python train.py --model="segmentation model" --dataset="Sentinel-2 satellite tiles (TerraMesh)" --train_examples=72500 --image_size=64 --crop_scale_min=0.5 --horizontal_flip=true --translate=0.06 --num_classes=10 --output_stride=8 --arch="vit" --norm="rmsnorm" --norm_position="pre" --hidden_act="relu" --head_dim=32 --fused_qkv=false --bias="all" --qk_norm=false --layer_scale_init=0.1 --parallel_block=false --moe="top_k" --kv_group_size=2 --num_experts=32 --moe_every=1 --expert_mlp_ratio=0.5 --experts_per_token=2 --shared_expert=false --patch_size=[8, 8] --conv_stem=false --layers=10 --width=128 --positions="relative_bias" --residual_init="scaled_by_depth" --optimizer="soap" --beta2=0.95 --learning_rate=0.0024 --beta1=0.95 --shampoo_beta=0.95 --eps=1e-08 --precondition_frequency=25 --max_precond_dim=512 --one_sided=false --adamw_lr_other_params=0.00089 --max_grad_norm=0.5 --max_steps=18400 --batch_size=64 --epochs=16.2 --lr_schedule="linear" --final_lr_fraction=0.05 --warmup_steps=1840 --weight_decay=0.1 --adamw_weight_decay_other_params=0.01
Rows from block 5 of a small segmentation model, named by matrix and row number. Rows with one number within an expert belong to one neuron, the router's apart. Each number is 200 + 40 x the weight over its row's rms, rounded and kept within 0 to 999. All counts start at 0.
Before each expert's rows are labels from the 100 images, of 14976, where the router gives the expert most weight on average: "strongest on" is what is common among them; "lies over" is the class under the peak. Only what is clearly more common there than usual is listed. The data: Sentinel-2 satellite tiles (TerraMesh).
# router: router (model.blocks.5.mlp.router.weight, 32x128, trained with AdamW), inputs 0-42
# up: expert up (model.blocks.5.mlp.up, 32x64x128), inputs 0-42
# down: expert down (model.blocks.5.mlp.down, 32x128x64, transposed), outputs 0-42

# expert 15
strongest on: water; main land cover: water
lies over: water
router.15,222,224,179,298,131,187,207,198,220,241,140,131,191,181,126,178,279,194,195,248,266,219,236,183,195,228,245,196,259,218,177,210,194,185,146,135,254,223,221,173,186,214,156
up.0,187,244,153,260,145,178,193,151,204,255,225,171,237,157,192,178,260,177,123,245,243,199,173,203,160,168,216,210,260,216,254,255,130,120,203,214,167,257,228,162,223,199,159
down.0,229,231,220,237,155,214,215,206,210,221,166,230,168,204,175,173,213,176,185,181,206,129,166,203,207,255,160,158,203,173,310,235,220,157,232,255,200,248,124,197,161,179,234
up.1,177,179,158,216,158,141,193,222,107,111,209,231,223,228,200,168,224,263,131,154,172,181,178,196,209,163,198,114,160,207,184,194,168,190,206,207,161,158,243,197,280,168,156
down.1,197,176,254,167,245,231,177,108,179,291,127,149,172,201,135,175,186,107,192,183,183,161,197,187,130,167,152,200,198,152,193,179,255,230,193,193,204,260,158,189,181,168,206
up.2,215,190,200,180,152,214,197,217,183,224,160,170,195,276,269,153,235,205,194,240,142,209,268,183,200,128,230,240,196,208,191,231,161,261,184,242,258,216,191,188,219,198,156
down.2,253,145,251,247,252,217,245,238,209,174,218,211,253,225,252,196,195,158,212,248,222,195,157,183,146,235,146,209,118,274,175,210,224,180,217,216,230,150,238,183,290,229,208
up.3,152,145,167,291,131,189,168,206,147,214,121,124,167,118,174,154,196,149,178,242,162,165,222,212,181,174,221,226,226,230,189,177,252,248,148,201,186,167,244,250,212,234,142
down.3,140,144,174,148,177,204,201,186,221,214,180,207,248,200,187,191,235,182,212,175,311,173,235,242,173,266,204,201,192,165,180,234,229,204,143,203,252,215,270,185,162,201,183
up.4,194,224,155,150,199,203,160,205,119,142,245,219,217,157,234,177,224,163,128,246,233,198,278,188,236,142,188,181,207,183,185,218,223,280,202,260,203,248,161,170,249,188,228
down.4,210,161,242,225,226,163,236,171,158,261,122,223,216,215,199,199,211,153,271,239,204,169,202,186,181,302,191,222,206,304,257,131,177,158,275,252,189,164,222,180,275,155,179
up.5,233,270,225,235,257,160,266,238,168,263,180,339,146,242,181,240,229,249,184,112,285,138,172,218,210,163,221,143,224,158,218,191,203,185,196,166,218,205,211,200,233,222,92
down.5,151,182,186,170,212,196,224,187,154,248,133,166,166,146,170,193,224,172,237,135,200,223,232,225,168,193,218,133,207,171,150,152,170,175,254,224,169,267,267,207,192,133,215
up.6,131,201,223,226,229,150,175,142,211,228,188,242,206,250,224,146,249,241,211,206,163,176,174,105,133,210,206,209,193,257,156,180,258,141,195,229,151,186,139,252,197,176,205
down.6,175,169,252,225,227,216,240,213,199,227,127,134,129,164,202,196,111,89,250,180,143,139,203,236,220,234,192,160,152,250,234,210,226,220,214,122,207,174,216,176,229,178,166
up.7,188,215,182,211,215,234,172,194,222,124,269,173,203,167,237,175,187,213,241,133,238,148,158,200,244,165,254,205,157,278,165,192,114,148,237,280,171,187,155,133,192,168,227
down.7,210,253,156,166,203,81,139,252,206,237,243,192,258,159,224,172,183,162,183,226,141,237,248,164,241,172,160,247,156,186,221,165,152,222,256,188,158,187,273,201,236,237,166
up.8,286,258,215,140,178,178,155,233,171,138,240,221,261,240,188,182,184,237,273,195,295,156,219,181,197,147,207,196,185,210,153,189,240,283,166,173,203,185,125,166,172,271,232
down.8,227,143,191,161,205,144,207,226,267,252,182,199,136,242,198,192,212,172,199,201,167,149,229,180,198,190,173,247,300,181,186,195,200,164,180,217,199,155,200,120,205,199,219
up.9,237,153,186,237,267,244,249,213,227,170,283,245,183,252,137,210,196,214,189,122,155,221,201,159,160,161,202,206,99,249,200,203,145,195,196,196,226,229,200,191,238,271,213
down.9,190,194,181,196,266,176,212,162,185,250,192,131,154,205,200,186,170,233,209,168,185,162,252,193,226,209,174,216,200,224,230,262,260,176,218,234,161,227,238,172,222,158,180
up.10,152,244,225,214,156,221,216,201,205,128,216,232,184,207,174,188,142,215,264,130,230,148,198,131,218,198,280,215,201,173,173,200,142,154,315,167,170,137,112,240,188,165,238
down.10,212,109,200,109,152,262,150,219,253,206,213,198,199,286,199,228,178,236,210,236,175,229,203,204,142,219,121,167,175,194,322,194,141,177,210,223,198,218,203,217,159,199,226
up.11,217,206,166,164,148,247,201,270,217,155,244,210,243,157,185,223,163,238,157,120,171,252,215,204,252,114,272,120,204,194,209,268,213,183,218,250,163,207,139,250,208,167,179
down.11,237,222,131,189,221,120,190,211,259,239,137,175,215,103,164,263,122,199,219,150,217,239,220,200,236,189,174,193,153,141,160,147,162,193,188,192,210,270,205,153,264,300,212
up.12,206,188,185,184,256,203,228,160,136,222,265,216,157,235,146,217,236,194,248,114,201,150,120,250,186,153,268,191,157,201,249,241,175,186,246,186,123,214,201,184,219,151,217
down.12,189,187,248,211,195,209,240,180,218,207,222,192,158,207,174,176,218,219,179,185,160,217,221,191,272,208,168,216,180,229,193,177,204,202,229,170,229,214,192,244,214,266,166
up.13,175,236,169,175,230,179,205,229,208,117,171,198,251,206,186,171,286,195,194,235,200,230,171,228,186,244,138,241,157,164,150,207,242,182,164,115,178,190,205,142,196,239,202
down.13,229,230,196,100,180,174,232,216,201,214,268,216,219,188,196,199,205,206,149,145,231,201,155,190,143,196,246,197,210,252,174,151,235,199,221,262,223,234,185,205,206,190,192
up.14,252,184,253,263,241,177,225,134,196,162,204,213,199,198,173,194,179,189,179,172,243,160,131,205,198,170,214,218,206,267,191,299,203,195,205,273,246,235,92,232,159,224,216
down.14,263,227,237,134,172,217,266,166,247,227,196,158,193,221,237,181,150,144,235,220,192,279,208,137,232,177,198,163,216,243,203,238,173,150,240,232,225,167,146,310,198,168,204
up.15,294,221,127,188,219,227,212,219,225,210,162,184,194,164,173,202,251,198,284,225,265,229,146,189,170,252,227,216,191,237,204,137,116,135,231,146,214,219,250,197,155,200,186
down.15,231,220,127,227,150,132,253,291,225,205,164,183,268,245,201,217,224,222,133,229,244,159,261,167,278,260,206,211,133,191,181,221,243,207,162,211,245,154,215,203,216,205,268
up.16,223,209,163,206,178,170,135,237,152,251,192,148,217,266,188,190,241,209,180,192,244,244,216,216,172,196,247,241,230,225,193,156,136,178,252,196,242,129,242,240,171,216,237
down.16,226,159,278,199,160,233,218,186,253,187,231,219,217,246,274,247,179,185,145,308,164,191,207,192,190,213,179,209,161,187,213,201,153,209,263,198,236,136,186,202,281,197,178

# expert 3
strongest on: bare ground; main land cover: bare ground
lies over: bare ground
router.3,237,151,242,223,148,154,250,143,261,164,195,146,226,218,181,212,118,214,145,259,253,168,218,218,170,207,173,183,183,165,193,178,168,265,142,185,140,153,191,180,273,279,186
up.0,179,214,184,234,187,168,242,183,218,180,225,216,180,168,285,169,186,195,136,257,196,126,154,182,217,210,222,180,176,147,175,215,159,271,184,171,220,193,282,164,143,276,189
down.0,237,159,145,219,260,178,163,202,240,230,192,228,294,139,234,214,219,190,192,139,284,185,191,221,256,235,267,175,123,194,259,221,214,201,213,254,199,168,205,127,192,239,218
up.1,215,173,260,220,233,230,197,195,102,246,172,203,228,239,194,209,214,249,189,175,176,168,172,236,187,174,147,203,217,174,208,276,248,207,235,178,224,228,212,111,267,183,250
down.1,214,186,147,192,270,148,176,258,216,233,253,209,198,281,241,196,200,207,216,236,198,252,253,269,180,184,131,210,190,217,179,223,249,216,152,254,264,196,201,206,252,193,136
up.2,151,270,212,219,224,204,195,247,166,138,167,225,203,276,188,214,206,221,172,211,200,158,221,197,162,189,254,200,230,196,170,245,178,254,226,150,153,189,152,220,231,228,227
down.2,162,226,197,137,172,188,212,212,215,217,219,228,139,171,112,243,195,289,179,169,218,184,221,211,222,144,179,130,163,220,181,210,195,181,195,202,220,185,157,228,191,170,208
up.3,190,147,141,167,240,253,188,207,147,192,162,209,186,217,281,193,214,226,168,206,196,258,170,188,164,149,242,207,129,162,253,267,181,235,179,145,208,188,152,141,230,189,255
down.3,176,193,135,148,208,178,277,222,232,172,152,166,294,196,217,187,237,207,191,175,208,116,202,200,198,198,159,222,168,196,206,131,219,170,223,180,206,235,241,220,207,181,287
up.4,245,285,110,256,213,169,174,211,233,171,259,176,217,212,161,215,206,221,213,213,146,232,246,249,127,155,164,201,152,284,204,161,182,207,175,126,282,175,136,200,167,193,174
down.4,144,200,210,263,163,239,223,216,193,266,207,177,128,195,182,201,161,277,248,187,247,252,170,247,170,242,253,120,254,202,193,271,108,197,220,137,102,153,172,197,171,159,153
up.5,166,213,174,187,183,168,275,196,223,174,201,174,196,234,185,113,208,149,257,170,212,149,205,146,239,176,169,177,276,156,226,156,216,211,153,187,230,164,201,189,127,121,211
down.5,188,207,240,199,171,248,206,194,140,237,155,130,250,169,271,251,158,194,230,233,172,156,112,181,175,223,203,220,220,165,212,229,171,210,181,216,236,141,219,160,198,158,238
up.6,165,171,138,228,201,199,208,158,213,185,234,230,215,190,180,242,149,236,215,150,180,224,241,229,170,260,143,129,183,204,203,164,177,203,189,121,208,142,193,222,299,235,222
down.6,154,189,168,273,259,121,166,191,143,262,268,183,155,211,212,232,218,152,168,244,183,223,166,235,167,235,160,236,175,209,191,170,225,235,151,213,189,134,248,167,206,225,193
up.7,192,113,209,171,236,209,141,169,209,138,198,209,223,116,212,258,214,158,191,173,234,241,216,218,249,173,247,193,141,213,172,179,191,205,161,209,178,201,204,201,178,192,243
down.7,277,280,180,266,171,152,244,219,230,175,254,249,213,197,155,230,167,230,160,229,242,209,252,238,207,259,206,282,192,234,166,246,224,162,237,186,207,226,152,170,234,137,220
up.8,178,239,249,202,199,181,208,230,264,250,181,231,183,191,235,176,129,186,199,152,206,233,258,140,227,241,203,224,170,245,222,230,192,207,140,279,110,182,226,258,213,229,241
down.8,176,218,230,208,158,146,123,159,152,163,176,115,181,199,180,213,262,177,197,151,211,179,261,240,190,117,244,229,267,225,158,230,185,187,175,200,241,212,217,165,222,251,156
up.9,233,252,213,193,228,259,180,264,212,200,127,224,180,220,163,218,206,244,151,220,221,222,195,240,214,176,263,229,236,121,282,263,249,130,166,154,233,238,137,115,207,190,181
down.9,195,181,178,199,187,214,253,180,230,214,181,184,237,203,108,147,103,128,278,180,148,159,183,143,251,199,213,172,237,189,223,210,264,181,199,146,118,176,181,218,201,164,171
up.10,234,181,172,188,192,177,202,218,145,197,207,162,189,118,186,224,179,189,211,194,177,229,276,233,261,278,168,160,187,111,141,211,147,143,162,180,190,244,270,191,161,125,111
down.10,208,210,198,200,213,178,207,175,199,229,127,167,212,192,179,205,263,229,231,151,196,264,145,222,261,169,135,267,216,232,160,263,223,160,149,239,184,233,252,210,199,179,192
up.11,170,197,141,183,193,173,220,223,138,135,211,163,220,97,178,217,249,219,156,211,221,223,157,225,193,229,233,165,267,226,233,226,208,223,245,209,218,220,208,176,225,143,208
down.11,166,205,203,225,238,251,227,173,221,231,251,173,252,130,215,206,230,175,286,224,194,257,206,220,212,171,203,247,174,210,230,150,181,223,148,232,189,158,196,232,228,222,240
up.12,175,256,122,228,154,220,252,196,232,207,246,242,206,179,188,199,189,117,279,196,207,162,191,215,203,260,254,195,243,175,179,204,167,221,172,187,88,210,183,168,162,125,239
down.12,181,154,189,195,244,193,196,211,185,238,196,228,196,183,278,194,216,228,219,212,130,196,151,231,87,140,137,213,256,224,114,221,199,184,201,187,208,118,149,149,217,240,216
up.13,241,192,195,221,173,223,242,218,197,217,181,158,318,221,187,198,171,133,202,221,184,154,232,274,266,162,196,201,234,121,219,208,232,220,184,218,235,145,230,164,220,181,193
down.13,245,154,192,193,131,221,181,247,230,170,156,160,165,170,224,249,255,127,195,247,199,185,158,196,215,206,133,203,213,225,283,148,245,192,231,178,211,167,257,260,205,171,243
up.14,205,258,252,254,144,201,237,141,202,249,178,103,219,166,262,234,174,160,243,227,224,179,215,193,199,236,353,271,237,244,198,207,209,204,212,121,202,181,267,267,171,141,252
down.14,270,175,296,247,205,181,227,195,164,197,177,178,210,147,218,248,167,230,250,191,214,123,211,188,189,231,206,215,243,241,199,283,177,172,200,182,194,223,212,174,191,182,129
up.15,193,270,159,184,141,203,166,207,134,269,194,122,223,229,212,187,231,151,203,218,169,208,286,227,157,202,195,251,201,214,138,165,145,168,120,225,228,195,270,168,173,154,256
down.15,222,174,201,213,217,171,213,178,150,207,159,163,223,236,185,149,187,193,215,206,261,183,157,131,243,202,226,171,212,108,165,232,181,158,174,233,106,110,236,238,190,168,233
up.16,259,221,135,184,160,201,257,170,205,190,195,144,170,167,108,188,200,212,202,236,231,203,188,166,239,220,233,214,187,203,254,136,212,162,189,152,248,193,155,215,223,238,187
down.16,200,229,234,231,218,222,194,119,153,233,165,223,228,173,147,169,187,188,233,221,167,180,191,305,246,224,224,226,196,177,191,244,151,228,174,165,209,236,249,195,143,117,222

# expert 9
strongest on: water; main land cover: water
lies over: water
router.9,149,204,197,160,209,198,153,139,152,241,234,126,204,215,225,205,214,197,255,229,232,155,179,171,208,195,263,203,239,125,233,134,229,173,177,208,185,203,96,163,189,222,248
up.0,218,181,289,224,195,210,190,222,220,188,162,226,197,231,287,161,207,222,242,219,145,192,185,167,195,164,227,166,174,152,187,288,324,236,196,146,232,133,132,228,257,203,191
down.0,203,214,241,169,168,203,102,110,152,208,214,166,109,171,220,217,164,184,191,109,283,192,216,241,207,251,232,268,236,209,223,208,150,170,215,228,259,312,165,217,195,126,206
up.1,256,218,193,220,197,228,226,186,152,252,203,174,168,93,140,282,185,224,176,160,206,218,194,225,224,247,193,223,158,220,83,177,196,224,198,217,137,249,159,194,235,202,186
down.1,214,202,202,197,212,250,143,207,208,233,196,224,225,155,230,210,249,158,241,147,120,164,274,150,190,129,170,259,93,180,216,225,238,210,201,168,168,181,266,216,183,257,235
up.2,234,211,202,183,285,211,196,104,234,259,180,216,208,248,160,179,241,130,196,200,139,183,193,132,203,233,291,158,216,173,219,190,189,143,195,188,222,233,134,175,297,241,226
down.2,215,244,150,228,189,139,161,201,219,128,182,222,240,185,153,231,205,181,117,179,154,189,216,241,195,232,163,156,210,226,137,271,213,196,156,260,142,230,256,274,133,156,279
up.3,168,302,251,258,199,167,142,132,209,185,224,168,178,228,216,126,242,215,219,198,164,203,220,169,274,190,173,219,239,193,193,110,122,215,110,162,183,228,238,283,170,98,214
down.3,199,186,202,216,129,187,210,206,222,257,155,212,182,209,148,218,231,223,241,238,240,228,197,143,147,219,208,197,228,307,227,262,246,177,211,162,170,191,136,190,125,281,176
up.4,138,148,199,256,267,191,139,163,206,200,259,177,160,186,148,256,150,202,238,217,209,243,237,143,254,234,217,197,230,162,137,200,119,214,240,206,149,194,246,197,268,169,208
down.4,213,200,122,224,143,157,218,191,227,157,244,214,224,215,156,163,142,171,157,217,253,260,155,175,192,249,198,233,213,230,193,222,217,172,205,223,196,269,201,160,219,289,223
up.5,204,179,156,190,195,216,194,203,181,249,139,150,243,230,144,170,225,208,188,214,268,232,169,226,170,219,174,192,154,154,197,245,249,198,243,140,206,244,129,256,143,188,232
down.5,171,228,228,190,216,215,243,251,221,128,236,176,198,232,287,242,252,210,188,157,248,184,183,174,289,227,221,127,158,144,256,164,175,151,216,244,192,225,224,181,232,163,175
up.6,213,195,202,174,211,174,250,170,195,238,195,200,275,177,182,155,153,126,230,188,265,136,163,220,167,154,127,185,166,123,183,198,188,156,162,193,219,258,209,233,129,172,263
down.6,175,233,184,225,195,171,170,207,199,209,209,194,179,248,192,175,256,227,186,205,221,219,246,189,280,186,275,127,242,150,164,167,157,181,106,150,189,147,233,119,168,226,143
up.7,171,261,161,294,194,191,302,188,240,139,178,152,245,182,167,189,190,129,178,199,192,195,183,228,180,92,246,225,131,200,238,162,178,208,154,158,209,252,233,170,205,223,199
down.7,235,136,215,246,168,159,196,149,185,202,239,162,195,129,200,197,258,259,207,266,321,202,168,234,203,204,236,175,220,156,186,199,165,209,213,134,196,122,237,189,127,268,259
up.8,201,247,257,261,246,190,275,167,232,204,254,231,162,196,167,199,265,153,295,230,119,166,287,215,214,220,188,227,269,183,212,160,219,149,161,197,239,167,237,202,225,190,125
down.8,207,193,197,162,188,235,204,208,175,150,190,166,212,217,184,198,189,248,171,128,108,157,170,145,197,280,214,238,191,250,119,225,190,220,165,130,209,112,183,186,208,201,194
up.9,225,180,106,187,170,146,209,221,171,217,213,201,221,207,193,202,143,154,266,210,174,242,233,247,185,244,148,182,229,138,192,129,192,151,248,237,181,177,241,191,205,209,158
down.9,200,254,169,237,176,151,243,187,193,191,119,216,115,247,222,198,122,253,111,165,113,166,172,136,249,196,214,195,149,147,195,203,136,241,185,165,267,162,229,211,221,186,203
up.10,225,165,157,230,186,201,232,203,202,199,56,233,215,167,153,259,228,254,230,195,154,222,128,197,227,222,230,192,189,228,199,258,280,197,189,203,212,141,200,162,226,183,194
down.10,174,241,187,237,252,230,153,270,139,160,212,208,225,281,224,160,148,201,108,94,213,199,198,222,183,253,188,178,169,153,165,222,140,238,158,176,209,195,139,201,247,159,158
up.11,239,207,230,190,157,174,248,148,245,188,245,188,165,180,264,210,181,169,221,236,215,248,224,196,151,104,176,212,175,249,195,252,242,225,166,172,192,227,211,205,205,212,177
down.11,226,234,190,201,152,168,177,239,230,172,226,171,138,240,215,189,213,201,225,215,247,175,178,197,136,277,145,213,220,240,193,157,171,206,200,147,252,190,284,151,190,190,213
up.12,181,163,199,156,151,229,257,196,130,210,163,196,216,233,180,186,212,124,187,189,110,211,207,216,216,173,220,193,206,259,172,196,228,204,148,244,232,241,152,245,175,245,202
down.12,193,157,227,178,231,182,262,172,193,222,179,220,123,226,212,147,170,171,235,219,253,236,160,174,242,166,135,134,260,186,213,254,268,194,139,195,261,168,207,280,225,173,167
up.13,231,180,162,157,188,142,254,193,234,228,232,226,167,112,266,189,204,244,237,187,242,161,136,193,218,204,241,210,182,211,214,225,271,194,256,242,136,138,187,207,209,222,241
down.13,158,238,236,213,243,210,218,242,150,216,179,199,193,231,120,205,259,162,217,123,193,172,170,244,221,185,113,177,220,151,132,217,253,194,260,176,198,229,201,184,146,56,228
up.14,210,218,229,199,130,213,267,230,251,252,211,211,223,137,179,209,249,220,172,185,221,291,165,243,200,193,222,219,205,160,168,232,202,230,186,147,160,242,252,183,254,201,253
down.14,233,215,216,188,192,183,212,175,159,227,186,232,196,230,227,270,260,165,284,185,156,96,189,197,212,278,188,217,184,192,273,155,156,145,208,197,210,197,136,208,168,187,253
up.15,209,182,193,253,165,194,214,111,177,257,148,147,262,246,142,244,200,119,254,204,175,230,178,171,114,274,198,162,201,207,175,204,235,204,165,194,194,191,144,187,141,263,225
down.15,200,186,222,211,229,204,214,204,167,246,169,181,144,146,131,205,239,230,213,193,196,212,247,226,286,118,235,167,176,194,184,214,216,237,163,180,185,177,205,148,256,208,184
up.16,146,157,216,150,215,181,148,235,294,202,197,216,227,179,295,217,225,134,212,225,217,197,249,225,242,238,257,206,172,215,164,249,239,195,253,286,196,216,259,192,216,197,205
down.16,143,226,159,216,153,209,194,236,176,184,225,239,257,223,121,288,255,123,158,235,231,177,147,201,106,137,282,122,273,208,242,268,185,157,174,161,166,211,248,212,203,143,230

# expert 27
strongest on: snow or ice; main land cover: trees; main land cover: snow or ice
lies over: trees; snow or ice
router.27,173,154,162,195,180,185,117,281,214,188,145,169,226,224,243,195,173,165,223,215,162,194,245,230,238,136,226,272,184,236,141,245,241,177,236,254,241,211,261,127,260,215,251
up.0,204,217,162,111,245,170,192,134,227,200,187,233,181,88,225,205,175,275,260,207,212,168,133,195,275,205,273,169,252,173,228,178,190,213,194,119,191,165,207,201,182,225,139
down.0,230,166,237,228,287,159,189,200,192,162,251,166,133,240,228,172,197,242,195,187,225,209,211,215,111,183,244,188,127,195,169,132,192,184,264,175,238,212,211,150,186,164,142
up.1,165,167,195,214,156,184,147,227,257,186,258,173,205,220,245,238,237,166,210,207,175,217,184,173,193,222,251,115,150,169,216,194,222,193,207,163,170,158,235,157,138,267,211
down.1,241,222,190,203,282,249,250,158,192,281,185,283,144,227,164,150,266,224,155,164,222,188,292,144,218,196,264,264,245,196,156,264,164,210,111,264,196,195,128,222,165,164,243
up.2,196,232,225,164,190,179,186,282,180,185,183,176,186,141,276,176,206,201,197,214,170,144,147,218,159,214,252,207,213,231,240,217,239,226,159,160,164,187,191,270,207,183,223
down.2,119,143,204,188,278,169,189,194,145,251,132,180,184,207,203,208,210,187,206,166,218,174,192,245,200,176,126,211,178,166,233,188,211,181,178,293,185,262,174,141,223,220,175
up.3,226,164,137,273,155,206,245,312,204,223,179,164,254,291,208,189,233,152,222,272,188,194,243,248,249,206,191,201,171,151,131,147,159,185,122,201,243,261,195,190,176,173,171
down.3,190,231,207,186,202,190,220,204,164,229,195,178,116,197,220,230,153,247,191,158,190,146,223,209,235,222,241,142,235,215,253,260,123,184,207,213,231,168,184,126,258,158,155
up.4,214,220,182,246,212,205,138,122,224,229,208,144,165,150,246,188,306,218,189,244,244,176,283,132,250,169,250,214,158,198,202,298,198,224,180,231,254,181,199,214,168,220,206
down.4,196,248,193,233,214,165,214,230,190,127,228,273,205,196,132,176,169,211,255,214,157,204,203,238,269,254,198,115,233,232,190,201,290,214,194,137,143,123,235,203,206,268,196
up.5,266,255,180,203,263,220,131,226,180,228,176,151,209,213,231,218,205,261,187,212,176,227,227,204,212,185,150,249,178,179,185,183,135,231,133,97,123,218,206,148,145,250,260
down.5,198,225,225,213,205,224,135,211,228,237,264,188,211,207,264,209,262,168,256,231,165,182,253,172,244,312,241,176,178,146,260,165,211,212,197,198,190,172,217,228,178,216,210
up.6,185,185,220,221,211,133,273,199,168,191,98,212,217,207,232,195,270,238,222,168,228,197,248,138,144,172,278,160,255,207,166,199,205,178,177,192,227,204,193,259,202,252,200
down.6,184,217,240,176,153,186,240,129,218,198,256,193,191,201,156,274,199,186,208,294,152,205,213,299,227,176,188,252,204,153,172,110,200,195,226,299,217,212,218,218,205,170,207
up.7,181,273,205,258,253,167,187,151,177,200,245,151,181,194,162,310,226,158,176,257,171,172,230,206,202,179,153,135,231,148,211,207,213,148,225,250,188,295,247,171,189,232,249
down.7,159,208,191,217,171,215,189,222,154,179,118,261,153,273,248,153,211,167,223,149,148,162,168,178,255,159,193,162,121,258,146,229,204,228,148,113,144,119,184,199,204,146,181
up.8,219,148,147,245,131,242,224,228,127,180,241,123,182,238,158,225,241,116,213,244,224,237,206,146,176,206,172,205,146,162,255,204,128,213,205,216,279,196,160,187,193,263,232
down.8,211,291,189,129,202,219,177,220,253,190,213,220,211,194,272,261,133,157,246,183,173,296,267,232,192,258,245,197,262,245,187,177,194,190,174,221,273,164,244,199,255,179,251
up.9,239,201,182,157,230,273,175,204,203,196,207,210,132,306,172,166,221,223,175,212,212,216,195,141,270,190,186,212,217,266,116,112,159,219,225,174,201,225,208,149,170,187,244
down.9,211,211,223,188,196,246,171,229,95,166,250,186,215,212,206,163,156,226,219,209,113,188,199,211,186,238,195,223,204,180,198,233,224,213,183,137,228,226,242,196,105,241,254
up.10,184,203,187,167,220,179,171,221,203,115,236,175,200,236,112,264,283,169,151,240,189,214,207,176,217,204,199,211,225,189,190,255,138,176,140,142,203,166,240,210,198,238,160
down.10,241,219,223,270,188,166,155,180,213,147,133,175,233,203,182,213,187,130,245,229,250,242,164,98,180,216,147,140,149,215,238,274,236,141,199,213,216,148,206,178,227,207,203
up.11,185,166,178,200,219,190,185,201,219,206,197,250,200,232,229,170,280,213,235,87,241,188,198,179,215,166,191,213,190,201,205,273,214,191,206,179,142,200,202,170,215,174,194
down.11,247,168,218,199,201,186,193,208,154,218,189,221,252,175,201,283,202,154,209,269,254,232,127,217,146,193,121,231,226,200,194,205,263,200,211,211,192,154,172,233,197,209,195
up.12,180,250,156,179,280,188,163,281,227,110,230,191,231,219,200,264,298,145,133,213,196,176,214,102,164,176,233,225,156,158,174,140,238,201,202,180,262,213,248,198,188,223,207
down.12,230,197,233,242,134,253,229,248,248,257,164,161,164,202,170,155,135,241,226,188,204,180,139,170,160,262,216,163,256,160,219,232,177,161,164,240,151,156,164,227,241,179,236
up.13,195,223,100,192,263,264,171,211,151,244,204,242,178,193,219,220,231,187,111,115,247,187,209,216,258,231,182,214,217,204,184,187,245,235,174,299,129,154,173,166,194,225,138
down.13,185,182,282,177,150,207,160,188,207,254,204,175,204,277,176,241,153,205,257,252,151,262,212,227,150,269,188,208,162,134,278,240,170,134,208,160,179,209,247,199,187,177,131
up.14,117,158,216,165,253,213,142,264,211,229,150,160,203,246,208,193,249,189,193,133,192,205,170,246,197,217,160,219,164,192,237,207,188,205,157,137,166,218,136,228,246,279,213
down.14,140,228,171,189,208,223,250,165,233,184,276,231,217,125,177,259,182,193,196,211,208,223,98,235,258,156,141,202,236,202,154,259,172,229,235,233,186,134,142,134,191,209,152
up.15,155,171,200,179,234,248,204,207,227,180,169,164,156,178,216,182,220,217,191,207,221,234,195,240,183,206,241,206,288,290,140,152,255,130,256,198,175,225,214,236,244,146,257
down.15,218,221,170,157,180,245,192,237,198,275,231,283,217,139,159,213,189,241,215,190,179,246,149,209,258,230,230,252,100,186,172,181,200,220,216,191,174,243,189,162,170,244,177
up.16,119,266,187,258,253,226,196,253,162,247,107,258,185,180,202,195,182,198,157,219,134,140,218,189,149,109,265,156,169,182,180,237,174,244,146,197,164,222,218,190,203,148,220
down.16,244,227,159,234,232,151,251,172,169,168,229,203,182,142,177,191,210,213,186,124,164,161,228,238,215,234,190,216,248,254,202,224,261,201,177,254,215,213,266,306,249,240,197